Rows from block 9, named by matrix and row number. Each number is 500 + 25 x the weight over its row's rms, rounded and kept within 0 to 999. All counts start at 0. Numbers have three digits each. After the name is the row's rms in percent of the matrix's.
# c3: 3x3 conv, stride 2 (model.blocks.9.c3.weight, 192x112x3x3), inputs 28-41, a 3x3 kernel for each
c3.26 099:501525479491532489527513512472455469484484483512464488508525511481516517513532498531516513559509520525501468472501511482474501483469508490446534508512507502488462484493498479502489460504540512544485500498495477471514494499493492494457454471464502526507527498535505489538491517520487517495511513526454504472440513494500513486519537512504508515497507526481552484462515473486498510
c3.27 103:498470546470461487564476506483508494484489503481489470501521521522525525528533529486531499494503491503547497489463489457513465520488481518521508540524529530522516533457533494505529516467538547543532491516502531539518506493521519511473514512488515499499484502488504443526486492468491496478495448475469486438473478483501497492500493510529496509536527537498511488500488494498508522
c3.28 099:494531531489527531494520499474516467482548479523535510492499502503516457528499504469532499526520537513532521495480493521519521519506551467485475510478521513500504521477485487525448501481474492476490539525466502502510472494518506524462492502504498451468496476434491468484518445520514517516540474524482495467494505458493490467500478514476472463491489508511505501525501504496473490
c3.29 097:467492517411526518436489518499471463480494455483450477490483466484465462466490477548526500496539488514549524479530510498515522534557506492506518499472494516534493514488483452467471478510517476506518514524549475494498533486455496487465508533529495549515507509536479494524511499534510504529504491499490521513512524518505535538483511501472482486468486498487553520472485478479543515
c3.30 098:478484492490528457513478472529507509500486524531500551518475534526503529516514533568465514501456468500433534499515501494500503509514504476483488503496498529499508457467479487487493482528515472481443472490480497465479471517489474520512486532513493472461502495488504519519454462479473463470495451532488480493457500503495515528497503523511531535528556552491532520465505468476448466
c3.31 102:531516504496502455494478518483507463469461439490491455483486452504494477466462460527529537482529534560560525470509537478495502447481470480505531504477506523518520467492505448511473484484507509563538537531522488531556462528525487487513519486541487508492460484485508488466492480516480481496473503503476480505513506530499489543476471506452495522473473496447472473484495478510474501
c3.32 098:526489514518491505463524539473511478502488531512495545498494496491504521519517523432508500494480491516496518502495519473475511444476497502499513491458493521525499501492494475517528456509511491516522459503509487514527515482503493480460526464491519499472466476473494504500513512468502510477511514486510496473495468475506529509489482546486488538462508488469470484506473471504497533
c3.33 099:501533483463478506530513534536482505493497487542497506523544547492501505522465543500449540501485521502470491476512509491518505475520523472444464481481486481454451493486490489484498502493502513520473510517521508474489502496488528503462509495502479501519505485501491479495510508505506488502501517519526510519522525523536520499486483490495494496485481490537504508503478484477488508
c3.34 100:521563499527552534509531556537460526438470446517469492468472451484492438469510462520459544423538521442485485499477482477483480496502493477469490506478494523464479483504483485496472545483552458485460492513501482489486516528542458489495528535532482498517496482508492499482472509482469485497467484482480493501452500481465446454500506505520504519530531527505527536507530547497549514
c3.35 104:471463489480494494524474517497500485474487490473515504497504475447496456470452442548505522527487472535509511453479453443467450485507463522553497536521519472486436509505478507460521506489502522500519530520494523511529534493456509482495500495471487512488487451487499461481525499500525485494508486479522486527499482492495479505470468446541469458466484491525513524522497514523531528
c3.36 103:460497519527513523497515506471514456512513498481455506528517480494495493482497503484518488556528545523489496529514537498487503479455475470511519499488520417520455495513475506502529498451486514498509504463476489487449510518496518519511544488499489480485476484459480476441525524509498515510511506504506528478506534492495466467519516504495522499503493497526515491525513476508510502
c3.37 098:509499481497492470555499531556542535524507525514475501495525517486526519522536518479468511453482494498497523502549464500505506506521466486510539547529512517497492494487460484482500532511508525511532527490503525514522497475493495504521539543510491467487503504512527515510512508505513492496495463492500512503464492492488482491498495491492501516525531505486488502514488515476469483
c3.38 099:517500488479496467487465466516474493508507484464449475504488488491496515501493500476523430493494503527455462502471490483524500481482484518522522492475467525527516526476498535525493548532520532514523523509514463486482497460542491511500517514547519518491527537509495523494483472497495504479519509506502503531472499507501491539479444467491484472506493480517464512493450485541486502
c3.39 102:498494471506489474509477515478502502510518498499524540482489520481489490469487496509533564538528511507541492500491515529520547543530503498496482506481509488469473507531525481494477542474452488519545537517504458465496510473490492489476521473471499472525504495512495502493542502540514486487533497512473499501480487483480481488518515475503472475499493452475513475495485504521478488
c3.40 099:541536526566515523551546529482508500489495486512459466512527462538489457512450466490527498522510548532523484503500471525483477505481492538512455570491469480486519503501451507483460501523506535528525539539509505469516509529527493487477514538525532511466521524500531500512532527521549484514515517478525483483492470490455494478483490478504491509531549510488517490521503531493534490
c3.41 102:514482479475491512484496483472496504494498509518537512502487501513494470505482519504501500526477486504512449458494462490483476503487473517545495549518533452461467517481446503485506519486499528505523539525525492460523523493477491493482516484513479460495465477507476506464467493438506481503485490473507505521526504492538503512498489455492488479500534540495504545528522522532492558
c3.42 100:506502540478509509450492527490512485477496516512523489508495491502473495481436427504476487464480504500544504503530534540527539444479487520505490498475513493498474483524515492492521479487425539545502528503528500519524508479498478498524513559517461461516490475486481508491474485494495483466482496494438472442461530437497447445484511517474514528488511493534511486543514473518501504
c3.43 099:510494551492484507498485486486502483469511499498477519473515455464492473531553533501502536507480502497514517480478481517490515502517513456503501460482502505505514479521502483517521500495503500509492495505491480487488477486475498477488520510512515502514509498519507473494466490462502496450511487482533529525553526560484514510476483496481495479512499451507484495512492496492519495
c3.44 102:482479481486490526552530503527515500486500471524493498502479491525508537521488497487505468501522526506463486480493532509515516513531490559504526512495549518444516530529519508492501506531479490501488516508560493521519496513527490503503535506468465515488488513486496542497454471469511487491514519517482484482467504480499482482514521498519499497505505516499442472455475490501518524
c3.45 100:508481457496494452478466473503520510458474457499477511556524555543497512527495506461500492522481502491516490515523499532504527504525490534492520509527495541505521494499504483497525498507496529523571503491507497491495494489487529487522514539497484487515507504514514496504490523483523480525525527528480464497478453465463437451518528514530495521518499541502513533499513482472482479
c3.46 099:469482471483473507470484523484493519493505504481476449502477484487524449495494467498542491534520513498544454496499472490486507488467497533473467487508499511478501459498480445489448477486456515519437488464463477485471517554526541527513487493495495477536504516529508496492490477482507488496462495476507512481507526489520510518465474496452504476456497526515523476496517498463510469
c3.47 095:556556539551531570509568558521494478527514493533529514521520476458505516489509523479527485515512511489524502495462488547502497511513476499494482477496453481543481475502530449506526467466505494454461498472492484471452476501519476505513528528532468496520450509546463531513469525526489494532508527517473477490498494533500520522478511488501516481471477465518487474535484522516516507
c3.48 096:513505491527521503524517560483457511485489485537472535503526491467502473501516537573497534535463517527477527480475465465494462482504493445490483464469490463494459483526507480484494498544494526501512546502498518539497546499522488473498544522526516485486520480484514483485518522524551499559524523515481525492499500494480498505484522497499498520495544496484529489462488520487483491
c3.49 097:517496543510509507520461466502511494474520500516519539538534537517515523489501512506523494529502511521470514502497498461489484518488487520502492490517466512532479477453460428484459474530466541562500484502491481448475469456467488508486479517496492499516506495503500524523470461468477509481470484466509479473482488484462459465503469489487502494502520511562501541487516501521478485
c3.50 100:530482525454500474463472491513503515554533544535519546492490524488511501503500537518517471540486469518497483481475501494494537495475514478498482504513446534502481516476463488488484483508502498519535455454472498510514508499476498483507487518534491455459460489471491462500485464459479491485484481515499507518536512515531532530507485489462494507486517486496523482480506486521554527
c3.51 100:488516534532504527508479467472497519504519532486509500526502493518500482459471466541530510479501510509529525484482431483466445445489430523514515500461497473448497501509492487500472471470509504497500505496480483477513513513527474496510538523514453514471486513504487524482463485490503497483512495474513518486514502454484492494484478455455477469465459481497542511549521539495492501
c3.52 103:518513511535509535516523542504475500508482506502523517549526538490521496501445470507477491521477539498486471509525489492470510477488444493469494472483524476465508493500529495502479481481500525503462507503475498500475483514507487507543488523512525499483495476475441478442508527522528492502490504460515533509535528518515532486508461497494503506473476502513460470483487453504489474
c3.53 101:508479512491501473487498498527518511534481505540518501498492510511506502515498541508492492510494516504492478507512521496497498519509534522477470489482512504470509514470520509494492486474447471471449467478475441464449505478506515482502499531489512469476496490484493470480493458492483471482492489517485505473473510478499471502484473504463480464493486482534515533499489506500462496
c3.54 101:494516510512500481488503502525505510479478491488507501509501514471508520448517502546532509529496490515506479491504529462523519499491485442535483499483493506497505496485460465477458467477456542511530519497527558545537515493527530522494505525532472457470495436473477432475491467488458498506472468517507445502504461474458462489534539486527502498516518485495503501483492445488509468
c3.55 100:505491502517501516512479527516527515486513512482458470532528495500517487509497496458507518427525472474506465528492433534480452514506486523490469450510471478492461463516514485504528466517518479474469493485488506491476518497537431490517509511478492485504492499532533497519489497514528526516492517510511511467519512506449518470486457472495487517525520535471482465493536527451508492
c3.56 094:505502499514530512535483507515484473496504514493531501453491475488490518503509507487476450511487471510528437429440483514483518509514508499517531535540534523588522487478503481502469491416462520514493540493477515534518513445491507532473568515511504470512486502452529438498484510495493498474487492458452469466503500535481490537510509467446486482456480496498517530542516511518540533
c3.57 100:503520521498510525466498522514534486505484521500521495467494484462493481507483500488533534508518531505536534480488480475484473499498492528491511488489493483459537473477497488502499460505512507474490508483481492473507505497495492480463468475485477481455455488485472472469515522518506509503531503536503527495505494523551550505491505481511503463510503479527557504534496519546526561
c3.58 104:487443466456453482471471508524522512515517513491503477482496471443504466519511547507523516542514503520497538529507523521485478533527514473467531469507491509522498517492548461503485496466495498487473534507502536470524497504508463504479544512514511516548509513522519488531483491503485501504518536517524518544530502504507533523487483508497485477501481512514492507523509540527530516
c3.59 100:517528533471506508520523526549506486505530478499488508488511489490514487516536514519549534477511516530538556515521492511450469504466474500505526455495498497462517519515514490509527441483505491479503533477494535491483461551528471505516474497508482507476486517512480520553488496467529510554489535554476506457497461478477498491529510498515472448488474441531515509509486472493464466
c3.60 100:469481486493489494519534549480474507501493473533487502517512469444487467469498483515494514513533510535540546522481506484477437515512464476483496467471497473467452497509494476464476505506515519516487518496489536492548569500503528505540507502493510505516508530491497505497539523521524486508526519471494542482523507502526524511515510507502490534481502474501492534509498521502498513
c3.61 097:519502528501506536510494505538512502482528504517525506480512508490482491514510486537490530499484496494556517516510496523494517504502504512516504547480503479445474564516523506498492557537488478481474496475514504468468459514500460492501496559528522491511514475514530514509517523549524513534523511491507523524512524529533530541505491470496500493542511476500536496444505488462478494
c3.62 096:516499504521509501543548536517481483559486516510505466522487519488500489480455471449489516503526489462539498478502484498487487512495498537512515498535540491498489546528521503493474481488478465516512509473460507470503487523500523517479525532557509490498482478492510492491497501540486504532500497497467443505497474506505463519532507494459518479505467461531527492559477480525507492
c3.63 097:507479505476511502494502522479483503521504526526513513524525524505509517498486504479527529484501530483512539462524465449491484452526517481526526521499486506516508520477506532518523513504489487517486479487506491489486479505508496479480509519520501492492492496451507483487518498504504454460533481493515527539537503562496489502498456511487487501493502557459488530510491467474517494
c3.64 099:479481478522503483523504481507501511501488493458516512497501501499503511461432451499508509531507519531540517504489498505505487461463465493461538508479515476490560465484521531513552442487505511490497462482478485514506512507488543524535510532507475474523488507571496534508503472516496504494521520481477506478459491494463521522489472444492505480461472446482471477474536524508519519
c3.65 103:503486508469465488492499527522485476497507478536473486517522516543513547506539523530513478515512506508483490513513506516544525502475498499508523517508497493463469521531512537545483528518497503508543524527537515507526511513451506499449520503436486485457515497456465489457542494491551514480556497500495465526496461517502474512484496485504506508494485484489471493465483495463465450
c3.66 099:528522490500509500476503481529515494533515509503495548503481464512499509494474481506538512483517493499523532495481498449471487529492487528494516478474490520490541532516535496498496506490472535506489523479519485481507516575539483496529541542538493478451482497467493483448480493496460502497477515481475510504512508554451476500512486449487498430502501418511513522504512500480499502
c3.67 098:528503488521481522508493506530519513535526550533564499542487519518482514497482485518513486503525493521511460512488455511495480500529463526530524517534532520511486492442428477478456503449493517487486493495502509510490498510459498513519522502496498499498524503475505477507521492474515521490530556501532509556548510502486505490463481489482504488481504512531522548546483503503528488
c3.68 098:467528505504535491508526518454491484460494511482497467498498472529531479517486473519532553508524524542504516507493506502501477425524484470457493537491493530567500494476504453494489470456489487453498479476468492483451499482497514501512516493489503484507510495514466464470525505546514520506508509447452510498467477495467462489488443468479475451496493487496498503495500495529501504
c3.69 097:556483497518509507522517555533510452522486452490509487536497487523527510502491486493505483508486490510503480515507517496526524480453526545544558486520533468494507567489565522509501505485478552499519486484492492473503530519510525491511511524526527467470508472474529504478506493492512478510501476478485502478514502477507537519519511518498511503506520517529533502503520468504520523
c3.70 101:533537504558518535552567540518456504494459534497478484463491505466507481471492487535494529553500530495544507477500472484479489471467494522507496474502519487512528470506505466497498487522467506501472483519466487484481535500542500477455502451491475460491462471483441485473489494500512486528493513496508511552533514562518491563496498527516486490523518498509545486489500462520513486
c3.71 097:526502489509511513521512473512539540486484493488481494496466496499486498490461489563509515472541504519510532484468473476494497495513472512509508484486525473520495487477485475470478509497492496474492478490483505463493521560488510506517552519536492508493521518525534502519497528513534491497514536458500512516525518515491515501448461456477458445498492486524551547500507520483505483
c3.72 105:513499473495494520499500519483462483470490497510488531494497483490480483442460484498479523481468519477498496516515530510504522428467511512509486538510498520499497481535479514481519470500502513491452524507492565545555458513481450470515448496483508533528501498496443489481431496507433489477440491442455499499465518470471479442515551526537495545503539509454473492454477484459473493
c3.73 093:532526517513511523497531509499502504485508529495523526502484521499470471480484503521507528547512537500526519493488516497481477481490495542488536500488523508512533459456428496489487473439484504511515448479513453463468538480469493495467489471422505482523533481518519486510483494497516492483508496475534510488548492505513526504488508491508478449454422451508505494482461449512483487
c3.74 098:504513526456501470508520489468484515524515537490470492494518531521516544511528535478503494492491499484498502465476489499478526501517511488525525550514536560549574482508495464512499497472499517527551509510553536557541501481536471523515534491575492498466493486480512468506517513476502514506487483505505492532510519544530549543538526533500497470478463429485550524468493486488518513
c3.75 099:499482502536494468511477476441453469514508509529503529451457486466478473483491439449446442522483470488461479471444524524511516508524535501497545490482504475486482499528528467510480522514499500499516480511529445546534527502497476490534529509493516490545476508501499503489502460497484480502510490503474470503493491509522492499542516478540537515541538516475477503521497537547528517
c3.76 105:502514484483529518501517499469486487475464471515530548496496473480499491452492519509558529471527497514466479471478487491473501469459479532538490513486478481504441510542506493513520484509533464486477492524496497536527480497521484497510491471495534504489523510501496495495511528521511509543508475536457490469448480475507482519504484475485483500459442454535514510546487492537470470
c3.77 099:500545524519537551529528543455473478484490441469476499484489507504498511480519464547525539524504497535494511475459473510479477498465466502516531497501489443471479470478492499476518481509495459504518469493525497527514511483529522505522520485492484454475540494518533528528487450497475486511500478498494493515491508516488490512528523478521504496508491502510505486471481497456469488
c3.78 099:491465503467504503486431512497519532500475514500494504505514516506511529513537551529505507539523498519494497499506515479478498502502512477511552523501546527496514474479479439516494474460500526507514532497541532539543526526535502527549525498562490489470489513492508479479495494467495512515529503503497486514488489496505495531498507511428466420491471468501522536522515529526518550
c3.79 101:479469477495499477512503484509521492505523508555542524492498515517501511509503530524491522483511526498463514495525479503516495542519526496504522515483514522490481521551510523510520507544522523517525501518503529509510441418495436454495455459438507495515486501478502521519491476519496483524495495513497484475497485461527518491497546495485475495481494515472533516507537511497527480
c3.80 100:512481457532498479492517516492507483490510499514546529514487524501513503480448502490504472544470518514498526518453470494507472486478491480529482494506514480502534503520513506485464481504506509503467477501487495487499509532529520488484493493493486515473488479438461473475512492534476487494489484507489485476532480466508508519492473461438487431460470450524503533530525486520523520
c3.81 098:481478464517499522495518500487528517542468467487447490507466487512482466539481499510547496525489476521532514491495504503505494510484467537503555516531506463530528455462473496490520473489487528508546507494486484470474538536518497506510561475549491489532465496520505489472489499499509499499504507473479474507522497488511499523476508485475512524484509514488487541492533487499455468
c3.82 101:525510521522513494541542506507472497464504467464459464508497498508498514467521486529537504539493491491496485508537511520502515532490535506486527489483500500493505514543493479518476481504451517518525537488494565526519529495539514504523473545532471465491507471459488507483477498472480493495486514482495469492455477475474440460524522521498487489504505487546515497521495491528481446
c3.83 101:492477476503489500472531479493499506442516516438526539506501484521490489512499486439549465499527500471524502508504503548516511495486494500498513493482505450472500509506507519511525507500493517516507515501493484486512531514543485509518517513523506474517532491513517479533478489499492506487496483529512495498539498501516528492526493489498490498514499466484458475453526537461558569
c3.84 098:476427477458468439485470439518520522527508524519527505509501492502503510492500486535541541569523529524524526523500514519488532489501524470427474454487486487479509508494516508507473531484450507524496479495509472498480540520533552516526519503513494479519468496482479470490549545514529501471515479480511509473515502513488494462518481537493467493520489519516506488503494474483503502
c3.85 094:530551516492503489490519455486509475509505496462488450470492475471483474492503521553535533562527501526509503509506526493488480498466507503536513504514513525511522495540505459477477511455454494545518532518502550527544511510518489517526492493504511475490481472479529480471531506502502503489509470473510489518477475510480489538530520542493495505499494523475503506512484487507514503
c3.86 096:489522549489502539526512495493481488522508539500533552491484491463498482499508499542541550552514546546537506488475499495486492489492487504500488477519531485475475477548483460474422487500468486515488533517510492499517512526522480503527474494506470497478513504503475490464541521519527484504535491506506475506519503543507500548495512525483495484487508512528513544510505571526496573
c3.87 101:471499477481499499496504476486498527510487508478490469520496508495494506474511493516534531500547512517508519470494492484491503500503520527525473495512514496480486495482467478503487479503488501511509468483499474468479519502523536515508547535477468471475502499487521516523492497455535512501541539525528519527514497556517537517467496488514527523518552542463482477477506522465467500
c3.88 102:490499511486512508471471485531528507524503503493519504536548506520509501520513492463476520474461495511504520530524503504490466546499481470483511518504508530491528460479505498495512495457500526479494491508492502526523415432503482489493456460511488470527480500513522492488467496511481476506489456505562542481536500500550532495502520513505490529520507527453452470499486491515543508
c3.89 102:515524523527522534516497517525533519509476517494510512501477503509497512505512516540510529510513493521550545487484477488466478486507492443508514518527521494475508481478432481521487464483466481516502504498516500518513519510472522509524500476477498500474500512492488481447537494502513519474494486443513491543534514538468491468470449463413481421484478500500498530509501493472505495
c3.90 101:514477484502498517536472497524496507515483500462504489499506470479499503486517514545539515533515461544495473510533478478471496477524460519492517485495469481482476502484483508501504528511498520492488550499480482452446520513500532486508497478499483460494501476498541463493518499495539519531531546543520454505479496546505456501501503502490502461448492496509503510457495475504509478
c3.91 099:465493541496481493491515497510466529488494520510516532505469505487479512483471501555565508529521472470484465490506499489474507511508523498538497518480489476516515474424475476460476483512464516526515508494487491513523511437491498482530497491464508507533483489482476477469526499511499507524498508502460456487506484486497461536509458521511512480510528500487504514474473508540527551
c3.92 097:458491458493482492482439497479425473427471455496504503479468444490487487469493474545505533468510517502520541493507479494494500468499510492499526492482484476445493484495489530517549498497515482490485517516493484447520536480513467498495510552490520510476505493532503521517487437448489459500461460476508481450493466452467449476499496524504519560539536523493494486489455498488480485
c3.93 096:529481509470527516485532514471503472561525519482486518440476476504515500476495461518500513531478497473523490500493521485498466462521516513520488485488440521491520492448517501491479527529519499538504492495490487487477465497511435498519538530536514463535454476476451503479499464517464487526494520476506485488509488511461485470501503488488487463517488511485487497488494510436463513
c3.94 097:489511508499513509522545538506507467503497486502506458500473473496495481456447449539499514503529499500521469480532472488480478451459468464473463476507508491459493525493488516512504527490530489540498482511516476488491520470510494542513495517522502475479518459496510485464475460465452481462453456461500523501493507477510493532503472505485491484510488490478491479524515535520470524
c3.95 101:499501507511499515505515491472506456518533506517487495479490477473504483512495492480479491479491491539498532476510511523522464496544495543512510458525476521524502517486480472512465475503499500534514484479489451491477507533509507527448487491483495498531501503503503490528535499544520485534506478519477488480478512512469472463466497480474495462501477479503490462501469448467536514
c3.96 104:525509458506534472522504494517471476541488411543524506546525537524494500511531526460533455521502510523481519475500484522502486488509509483479517505453475558551527508492527542507541530494495520528501522495485513478498484462504490477484541502498525516486531527477492504513487542533495506507493488512488484461542507476525561528455466507497488501519493496512482420544500450556553503
c3.97 102:511494475469474494485488515513515501476498493504488467524493503524494492517473462495534501501524520551534534533492488484487507468430480512479536500532461478450470510492542526488512485502484482513486526469503452460495498472470496489485501523478519512511492508503529538527527474537543532554494523553481475453466473449462472436534534500535513504517515489517510442532536476480518475
c3.98 102:520509512523500495533505490480507491474520496496496493481514527506499493532540542475522494486526517517532516491474509501475494523499491533529534468499484500503524501509473518497510562507501542503531501467508518476535526516466491536533501537498527498470526491513528467486541514514532521542519521511454489467487485439479538476518502517490506525479493499482524518483505505458564504
c3.99 100:486489518475500550477514522531521538502488479491482486496504501494507491510518480515460549524504570496500520502512500518527491500436512492485448450456447492457492513487479503498490486463510473484471443476486493494505496472502461504496458499541457438476486464502464462480491451493503508514487455526532531523540519541531539516521481493523491478488487482494490534490496532453471501
c3.100 101:464507489486507523502499516511486516467455443498472515498485491506511513511509524545504539503515510553499559496519496454483468436482470505545529509491533538553519480501511495488486474484473533517530515530535518506536503478531505514509500508572501509493498494503499483501507532505541527542491529518490488533498536502493491513505510514513506512486506491491526509462507491515500500
c3.101 100:496525509522503524480523534526510490475477460484480468489489516499469460501497461514515483449506494483518518512504454473520432466506473479503509492506476528500510507493473521526528505490481473502496516539491558497506500511475522519496482501504513516514501492531525482527478485542522527511536526519527514546525533487526495488518505493512483509474502501542530516523481465504511490
c3.102 101:518474476475521512467500530511544511511538561554531542516503565493478516481488524489488524456466472504516500482473478507512511505499512533507503477508501484511482512511496539493525509529544495472470498492494492478483504514500490503517465505517542492474506488479525496487503516486542520503536537534434464478455489514425466500510508495560517509529573547501533510483516528493500472
c3.103 098:526520530511485514505501498516525520528544537470483516506494507509493497514522529528480515527468502526485504490448476516480517460479470460458510483467485480481476445452488420485462441462519504505496513498529533520487481513509473492524476522537479499484451479457481486489499529495488518499489509532489513509472511467461468485468428446430459424461471486488466505471504495505486485
c3.104 101:476514489478470501511504462529468514468481503493497523474518499484501511494489498513497515511528486527534527501533502506504512487513492474481492439491492503490489490486516446483505486494503512506495507482505578546527504474521509528499547472519496465500510480488476488490516469507502506541508490515475504475469497517463512513535482489564488447520426424446491487491522517464482481
c3.105 105:457506511426531519457497543478510482521511510479484534535483479483507487538491502500487512503522529492484509483510477467498497525544523506462532527530523513518524506462498454516469450457512490502509483504475481486503477493477471501489473487477468505510478503502502497498522497520494506473457480453499497473464533450522500524469455477488511477480453499482505474510492503519506498
c3.106 100:491501551508523545505542523519512480500497521522510509501473527482467496458457480505524514508525509497522518534554504496492459478484510477497503509481533522509499512475539495488501476479497506505501495479469482465485461470509415491476433458498514491505500500474493529479473491516476477472423467473521509486504522471465501471512494467473462444470455453493541493485499445515526510
c3.107 097:502517481522489467496485424518513545506473515470490511478482490539496505501507543506507497456472487527480515449451454463480459477529493498497501427486506490500520483516522517456513501508498473492478495497481469492471515553534498501513510491471448432470470487481481502452501473498481467463490526467514523515525513528498524509459478461467458482499488477545532517525485490496494474
c3.108 100:503560533506514531491525508526514571479471482490472494466534539520517524487469490528503517463547493507528493484472464450514465498482476522489503454497500495474492496511524535501489532481501532534514503533478511470510468488488519504501461486491477482514489463481488474488513462539451478454492465497517521554500500536493468504486510492493489497500490481496506506504491511478423447
c3.109 100:518479539485495493481491486476516462444491484481497502503492458456459446514509506551545504530522518548534488518472506500492504478475497488506522480487524495524471533461474526489475520531477479492518451500484506444437504513464473461499479511484496518494534504470504518477495507485507500517500497476465506484513542517519533514509480472479463458464425444493498501493531510520498532
c3.110 102:506477520477474474463448483495507499471495519541526538483488526531501512534495471501528532509512473470462511535527517514510510493489486498490484455517459538519522506509487502486489495490489501512488477495470526514503502472497470480514485494506465501480479492468483483458521535509521491510537545493479506528497474507465472490483503471491485487495516492487537532475490509457466450
c3.111 102:516492510530523515525507518504475448520542474507514488520507459516486511460494477509532520556499522500488565517499475535515544478529457483466469520475524494496471506526492517528502493466453486494504493488501491487486510480441514510490500468513535556509499499491467455476506496491492468498485473438498513482501511484492473459474497471452473469473460496528473523475507481461470499
c3.112 101:453509506484499484485497491498491519452494456458459466527494505524515519539512522513544551520542547533512542508520504519486515503494489497530541506499463463525465489504523504486506458483486528532523528539541553515523496498494520491510505505516484514543482503520480462522485516508492503517524543510461466495469499495478481496504521519528510511525519494501497551503498545463484514
c3.113 097:533530517532518494522526547521502498470517515551520512529537491502524532475497507478486484549477526523544510494528504503507470451484451522513489493503521509532490495489464513494448480475499499524496498499512513531533521529460524491496516479468485486485469487410477461490476490495491499493477478504482509518501509522499510515457498476470512492474502488509520487475490517524511496
c3.114 103:502508524524485503517536497489498444504497495497493458528467483490437460466451467532513532511513547539507492484480470498498465494441502523548557542510553504516584511502482567483515522476449544536521489508525522495523491479473472480488471523485482459489491478483475474444513474473516485506501490511501502478525504485493518463525520544488488533515529508456539499482478489519556488
c3.115 101:515493486544505486568506496483484513516506471501520503494472490480506502455446477525499484503489472476471478491468487517482471512457490468477517444460456482477465513515451502499488548516484520490494506524510493461494513507489490518489489489497488507426518499472532487450464506471474524483510487431467490486453476488468478490494511499487478476516513480537508520545508533540571549
c3.116 102:520483457501480449500480452491519511542494507483488480519537503532485504514469481489500459474488448492463488513508503478471469452474484493510474564497534557531528503470520492493499517473527547518484513475536518530513495507503541515512519477499478500506481496480489485476465494504477493484491508496483458480499479498503484480495481495490488499512509513495470475530463472509509500
c3.117 102:538515545499476495523480484518523518484505524488517527508504474513517536488522537519539523529514545532524516507492483529493526500532510532531537506495531516498482505498434456471471500485480529528516498509493492509498528516468470510485544511498482472505479493489484471500508518517517522520505483508520534536510496507488538525491507493459510474495522504505552562518510555525528532
c3.118 096:522549514545516492487540511490488512543520514478497480527491495458478433501491485515563510498509485508518519498444504511498520447454520483502484503469481481488427475482502491455498489459492538495531488508503486491505492479515515514479512475525497462452508506489517488498483489482494469503514499482484453493513477474496525480484525509513497512519526528527484492540521515512464479
c3.119 094:534480500528505532478526497486524505515506537463488479496470475469508467528485507541489498526549510515486492485487490444461463474483474512484513486470491540504501524483515532502545471492532505495497460454506443460485509519511541498544470504511505470488481477513429510446514517490496510503525544541529482490487465458538489501462461498478485471502486502486509521490493512481458485
c3.120 095:437461499465453477483500473500498515488520540499519539479489498502464472515510502482548530512511485483481489488502475478486437487483461434479498468504487526532503467490490461463475473511477511519479470487467518538484510497532455505489471525485498465485528470488519507515509492507513506477528508510503498541535515545495520516501505493493494497505490515457531536462519518513457479
c3.121 097:483497476472486520519521515514511501504520535521483512532487540540533536531523552470465477457518466488480453488536511472474493454492460497501499519499511508488532501481529525507494486520509486502508519489472507463483487539513511505519539530560478488503492498490499501469496487473483473468462461484479503470485494489522537507516480492508488457485481467460467469462468434501477472
c3.122 102:509516546489516516472506495485497497444485494502482519487512484492488466459457494519507568531484564512512529513490505510472486499493507472470487468490459474488472484496490448477487507477517493480496444473446458470497487505484496491457497500499498523507507522466530528484474466509465509486479500498541554542531514523500494494528488497461460470476479504462475486490481491512511489
c3.123 101:481508476545510509512475464502464504474486512515507471494494451481467466461502483499450463488469494505465465540537526560499513510489467503518479530515525506509509482490468486490515476483462533521516469463496475493505528515516469490548552525500412500486511503502492506449484523506474493496539499509487494494480485457483519508498515495500513523525498531489494487516482521508524493
c3.124 095:516531540484502523502534515498509508469527499500506503504484491503488496470489473502565501540526472487521533514520505505485537497478499523505519507498508477521512515476453534503486498492474488461480504502513510463490478499527479524510459499526500528466508497515490509492475520501556505524547544498523483543488483463494485531491454473496487458506502469497553518490527506520569551
c3.125 103:528536462524497463508482462493514494519489480495545512527498523496495512515471527488512499530469480546467540481481466530549536497533511504514500492501519521509503480529525481502504486505509519516498503523531489500503526502504526524461490482446477477469484478482476457481500515522493515519501505509511482502544523535525550522475485507447512464484497488512483469567521514527518529
c3.126 099:488507498509499518508501491504530516460470519489495492455419450469502499513549531485499504492514537470486534459493460451479493504498489541498553543531550548550552499512497507509506494494554490449465498529477559569545478517571489477506505478479491485493482517488477504514470504470540514523500510528492489536484516500500496518536557517543507531500520491447497517511498491475483478
c3.127 102:502445482519519520535530489515510514505491489457464444517517539550508552549541567531496494480521480476524505478489473494480475516505481471543500494523502494532502485492505463514489452481507499489500549506556537532526525524492505506508521509478439472479481505486499510536498466498509503523526500524517498506500509520471492476495526507506508480518521531480482479542520549486518496
c3.128 105:490450458471472446485443486542505534507510511526522493544502550500498500490486512481488516525518534503526498490518477511517493496498527516549516509524517467466476516501509484518524502528553528531527568539560546499491511483520527513544472555532496488513463493513477488508519548520544500549516555505471479492489492535512493540464500486524514525514543519468466477516499481515454494
c3.129 099:535529472535511503506523484455468445455493447485484481520514511479494490502523515579499507556501534543520541487470507484513490483437501518494551478507502512501491503524484523469471512514447536531543496494536487496501508519507477481495506495476495516503522504464487505439516501532535501546536515547470479545503475513508462514538523534507529532539506539503516480509516534532496518
c3.130 103:508470458552496479545517456467484475509495514517524523454451492478489467483474485533484555518488551503516589431460497479474487463446462553533533542510519497480476467501494479491507437436505525521514512517524504477498436512497481491477462506489510513510483507458487494460522461515496479471509475477505515507549525497542539499467479480460479472466463451502514501513486476527476472
c3.131 100:493501492482501485498509469494505529510520539508492494468469496471488507474469499541538506539516505504516523504468483480510485463498507474505467487488461485508495463525497492507479478490448460443503480476482505495533505494487487497483493526479513529496533483528505489488506462530501501492504482495495485513501472479457511508475476491460476462482502476520530505509479496550509527
c3.132 105:520494510513473437510445492480478493483490496539525520476493429457474461426469438472526550558548537531560493501490534509505537513517522527441503494507461498496471508507498546518522501508498526491534465507501441486522527502468530520547587516511498476479464486461492510510469487487535493504524500499448470491489481485497461485505521487501487509479456486521457472507467494496506517